Rows from block 8 of the image encoder of a small contrastive image-text model, named by matrix and row number. Rows with one number within an expert belong to one neuron, the router's apart. Each number is 500 + 25 x the weight over its row's rms, rounded and kept within 0 to 999. All counts start at 0. Numbers have three digits each.
Before each expert's rows are labels from the 100 images, of 14848, where the router gives the expert most weight on average: "strongest on" is what is common among them. Only what is clearly more common there than usual is listed. The data: photos of plants and fungi (iNaturalist).
# router: slot weights (encoder.blocks.8.mlp.router.weight, 16x320), inputs 0-63
# up: expert up (encoder.blocks.8.mlp.up, 8x320x320), inputs 0-63
# down: expert down (encoder.blocks.8.mlp.down, 8x320x320, transposed), outputs 0-63

# expert 7
strongest on: order Asterales; family: Asteraceae
router.14:461471505522541512485529500488471495494494486511501513530530522484488489487489480507518495489473547517477472532501495507483506454484488535478517547462493499501539509540475547527511479475465508
router.15:493501490511516506490472501477528482468481538507472482534494500503469498512473543518482487522520499479478469467485494519525521564487494483559514514501464528481527497563503467500512479561459462
up.0:488505492481496472538442508520531508504505523499528511493501481503499507517499472502490486511493451519506441500522484501513519522494537481498506491498498499529491507451499532512482518485497513
down.0:533485491484509432472491503506530484501498500520499502467523536493492480480525454507522524486499469487489509519520509519472501505515489509504505537497504493499505489500508492505476501517457537
up.1:496518492503483501572467503520566507514500571497603498499497488503507500544495502508494491501494494498518498499497491497512521500463525436494493492559501497496498504391501509478477502501507493
down.1:517493540499501438487484499498512502502549528534514494493493504479539496496513494480513481450497472460496504489500501503499498481502511503477502536497483498510502476499501522503474500499499500
up.2:522505522501475507473505450499495504475526500503515529494479490486497468496520528432508514503498494502505570478491513476512476488501475539501496483519500485494524517524501469487500500501525494
down.2:490500511494490519509494495503517516493499501519503517486536496500499523527515499474498458505469503494500481467498510451503500499487509495484481501523499499519462491506501533465494514510506486
up.3:534500497502494499503505500535490530508501500499494501464499470519537508515502500503499500498500490497562505500492500493500455500521493489499470520504528486500480500484501522511487535501512500
down.3:514459506503499500541483489495426498493515507443514492492492432504498484460502536492501502558506501512498517516501502505593497475501495493512545467516494459459506533501507493490504480510520503
up.4:499475500543502423516502500533495500500500496500522502502502446500501554493508501512501468500499494500503536506500497464497500519496493546499507518491501479500497520500481495504508500498497500
down.4:502500501453500501516488500476505517500479469442481500499502500500475507534485502504496421503506500500489484439501501499520501513451499498557501498500500525488501546501502490500500500505472470
up.5:528498501528490472512505502499477526500508473488498535505493441523550496492500498506501483501494480481502492500511468463500501529493498514413492547489493378489505500507491481525523466502519510
down.5:510451500544513525515470540501478485502489500467467492496500457504499504497460502572489499527554468502497474504494452470530502512494502489540502492484501500484499555480502490500486499501495487

# expert 5
strongest on: order Caryophyllales; family: Cactaceae; text has "cactus"
router.10:465522539477479544528506525500510464483506526517500474511533465520475520513508515518531477512467521516480494493497464501534539484467538509480517500500459503518506489522466525480533511510489501
router.11:505476482512491517471464465503514512502509514471520506542526544485465504508506549466495544489510531474490491503521524520478468528533472532557495464511540532479496523519533471532481492510500450
up.0:464496500498538495502502504503510500501498470500500499452506469516506488477499410515490498491533462520467383523497536499526502477508504490493495608458506518502520499512478518522473503494495515
down.0:513497512503523420493456544490498447495498498487501507467524530474502497495500458502501501510562500500492487497500544499498505501497486499500534517500513492546506501435501494493499485537478512
up.1:513509505487465519485452460514526503493515539449527502515509512496479517547514554471506531493524499460497517477505514501499485541530492497522492447545527521504455505487522463497498510534512459
down.1:508500509500518497504586486503495505460506474635447511504538500503487513491513451480519508504454491497492512475502511449490502528482491500503469525493502497527507474499499485490511497497502500
up.2:498501502499500516444507500500494507500500500521500498499495559500499489497498427503502504497479461500507440508568519445491500483501500504498474576500503503503496500499500531499500501496501499
down.2:500560540501420500501452559500499500500494539505514499545500500500549497494504501501497519505490502499474444500499500498499494499509546474498530495511501493509499440500501512508456500501501505
up.3:491501500544496496474498500499496502499502498492480502435499497501498498501500477519500499515498498544497482498500510464500520471402500461483453500504541500498501507501499542491503504549564491
down.3:507500527446497495500497488500500501497512580501508524486502499497493497502504505534473517504487499498499505498501502480506500485522500503505502498502494497497501499506499498501502499499504496
up.4:501501456500498475533506504501496499462500452505497537472512487525509504479501495470503492496511447510505499506517493506501515555438502489504509508557531500551493499492494499502514469490530507
down.4:505501467515503483476441499500501494498504495477459497503570492425499476458498492493500499514447503500496498497477517495511503505465487497477510503535496490501504505499488489500507495515462508
up.5:574501516489444497507497502522502503450516492522522562498494475527468485510526502476563496496526465490459540472500483489522492542411512493511497486518497493549499480482498472493506500547501507
down.5:503497518485502509500527499499501500500504497548467501487522500488495538496552470429557501497511500503488507498501502487500500499474501500500494549500501501506500493492501498478494500502497501

# expert 6
strongest on: order Asterales; family: Asteraceae
router.12:512509471485491519476487501504499506521477519468487476490517514530507514525489524529487525486489523468505565502463463510475489507544518477495484458516530535464461490490526471507485508516515455
router.13:531491519511523463506539485468492507493499443524483546499491504474538474456516468480501495522550469534512487500525551494477478491461445519499524532493501477533539510474481483481488496488500531
up.0:499500500500562498478494503500503500514500503500506501501564502500497500500500482500537575499501538498500494499500546500484500515505501499500477501500500501491500482432500427500500478506471491
down.0:501511552485500499499406499529490500500500500503572518481498500484499498540500501499485501502498572500502501517500501574456519503502455486500501568516500525496493500531501499500500451501501500
up.1:505540494466534526480487480465499485505493507446513440505489518522514501490524502510494501487498521528487498500496498513496493522509497494497620480490499500491507500529543477507505496501491473
down.1:519499505526480493418502480507493500508502559461499507501540506495497491526554505500508547508479530485449590502562503490486500524501487509500517500520504498481483503516491492517537490497509500
up.2:497505501499504496499495525484500486494500539507492500501497483484493491499465484541467483513492501503483476501500473501524557541483554500501506513475446499485508495523483500495515498497452532
down.2:525500504501499437495555501520497496523513504508454501478516504511474501508495489497563510512476504482498542498500489478459539517499500523503498497503500492471478491513521470498532489506503487
up.3:500461454535501478500515533494467530535483495518485508489469463514552485472467483505450458495513505498551509506492485487498489486503474494493488565478493463487503506518494493516504496525507510
down.3:472488487515501479450556494517505509480493516534454460505499502502511477494514508506496509516399512461536541489500495491481498512534494481501446515530497487501482481518518498494513510499500505
up.4:498535498501496508521493507499510483498499520501512433499452400536460498506492504511495435502494463495498497430491488475571513550489520482485505495496448463491513498513501501491560498511519501
down.4:475501458500496494471539470542498487491524494547504506518503500495491525496500501488502516484385509483498543484503501483446498551514492518474417501509516469493499482504492486504567484490572535
up.5:499500528500497505522498469556504498500503513500509496500497446502484501571499503499495499501497514498454501488499475497517502516468524443501500488500493502498498500505501501496501501503441499
down.5:500498588500536497498496496500502457501610495469509501501495509532504500495499496533495498498447502499502495475500514463499499525500501500498457504500500465501482502478501498502461499501564505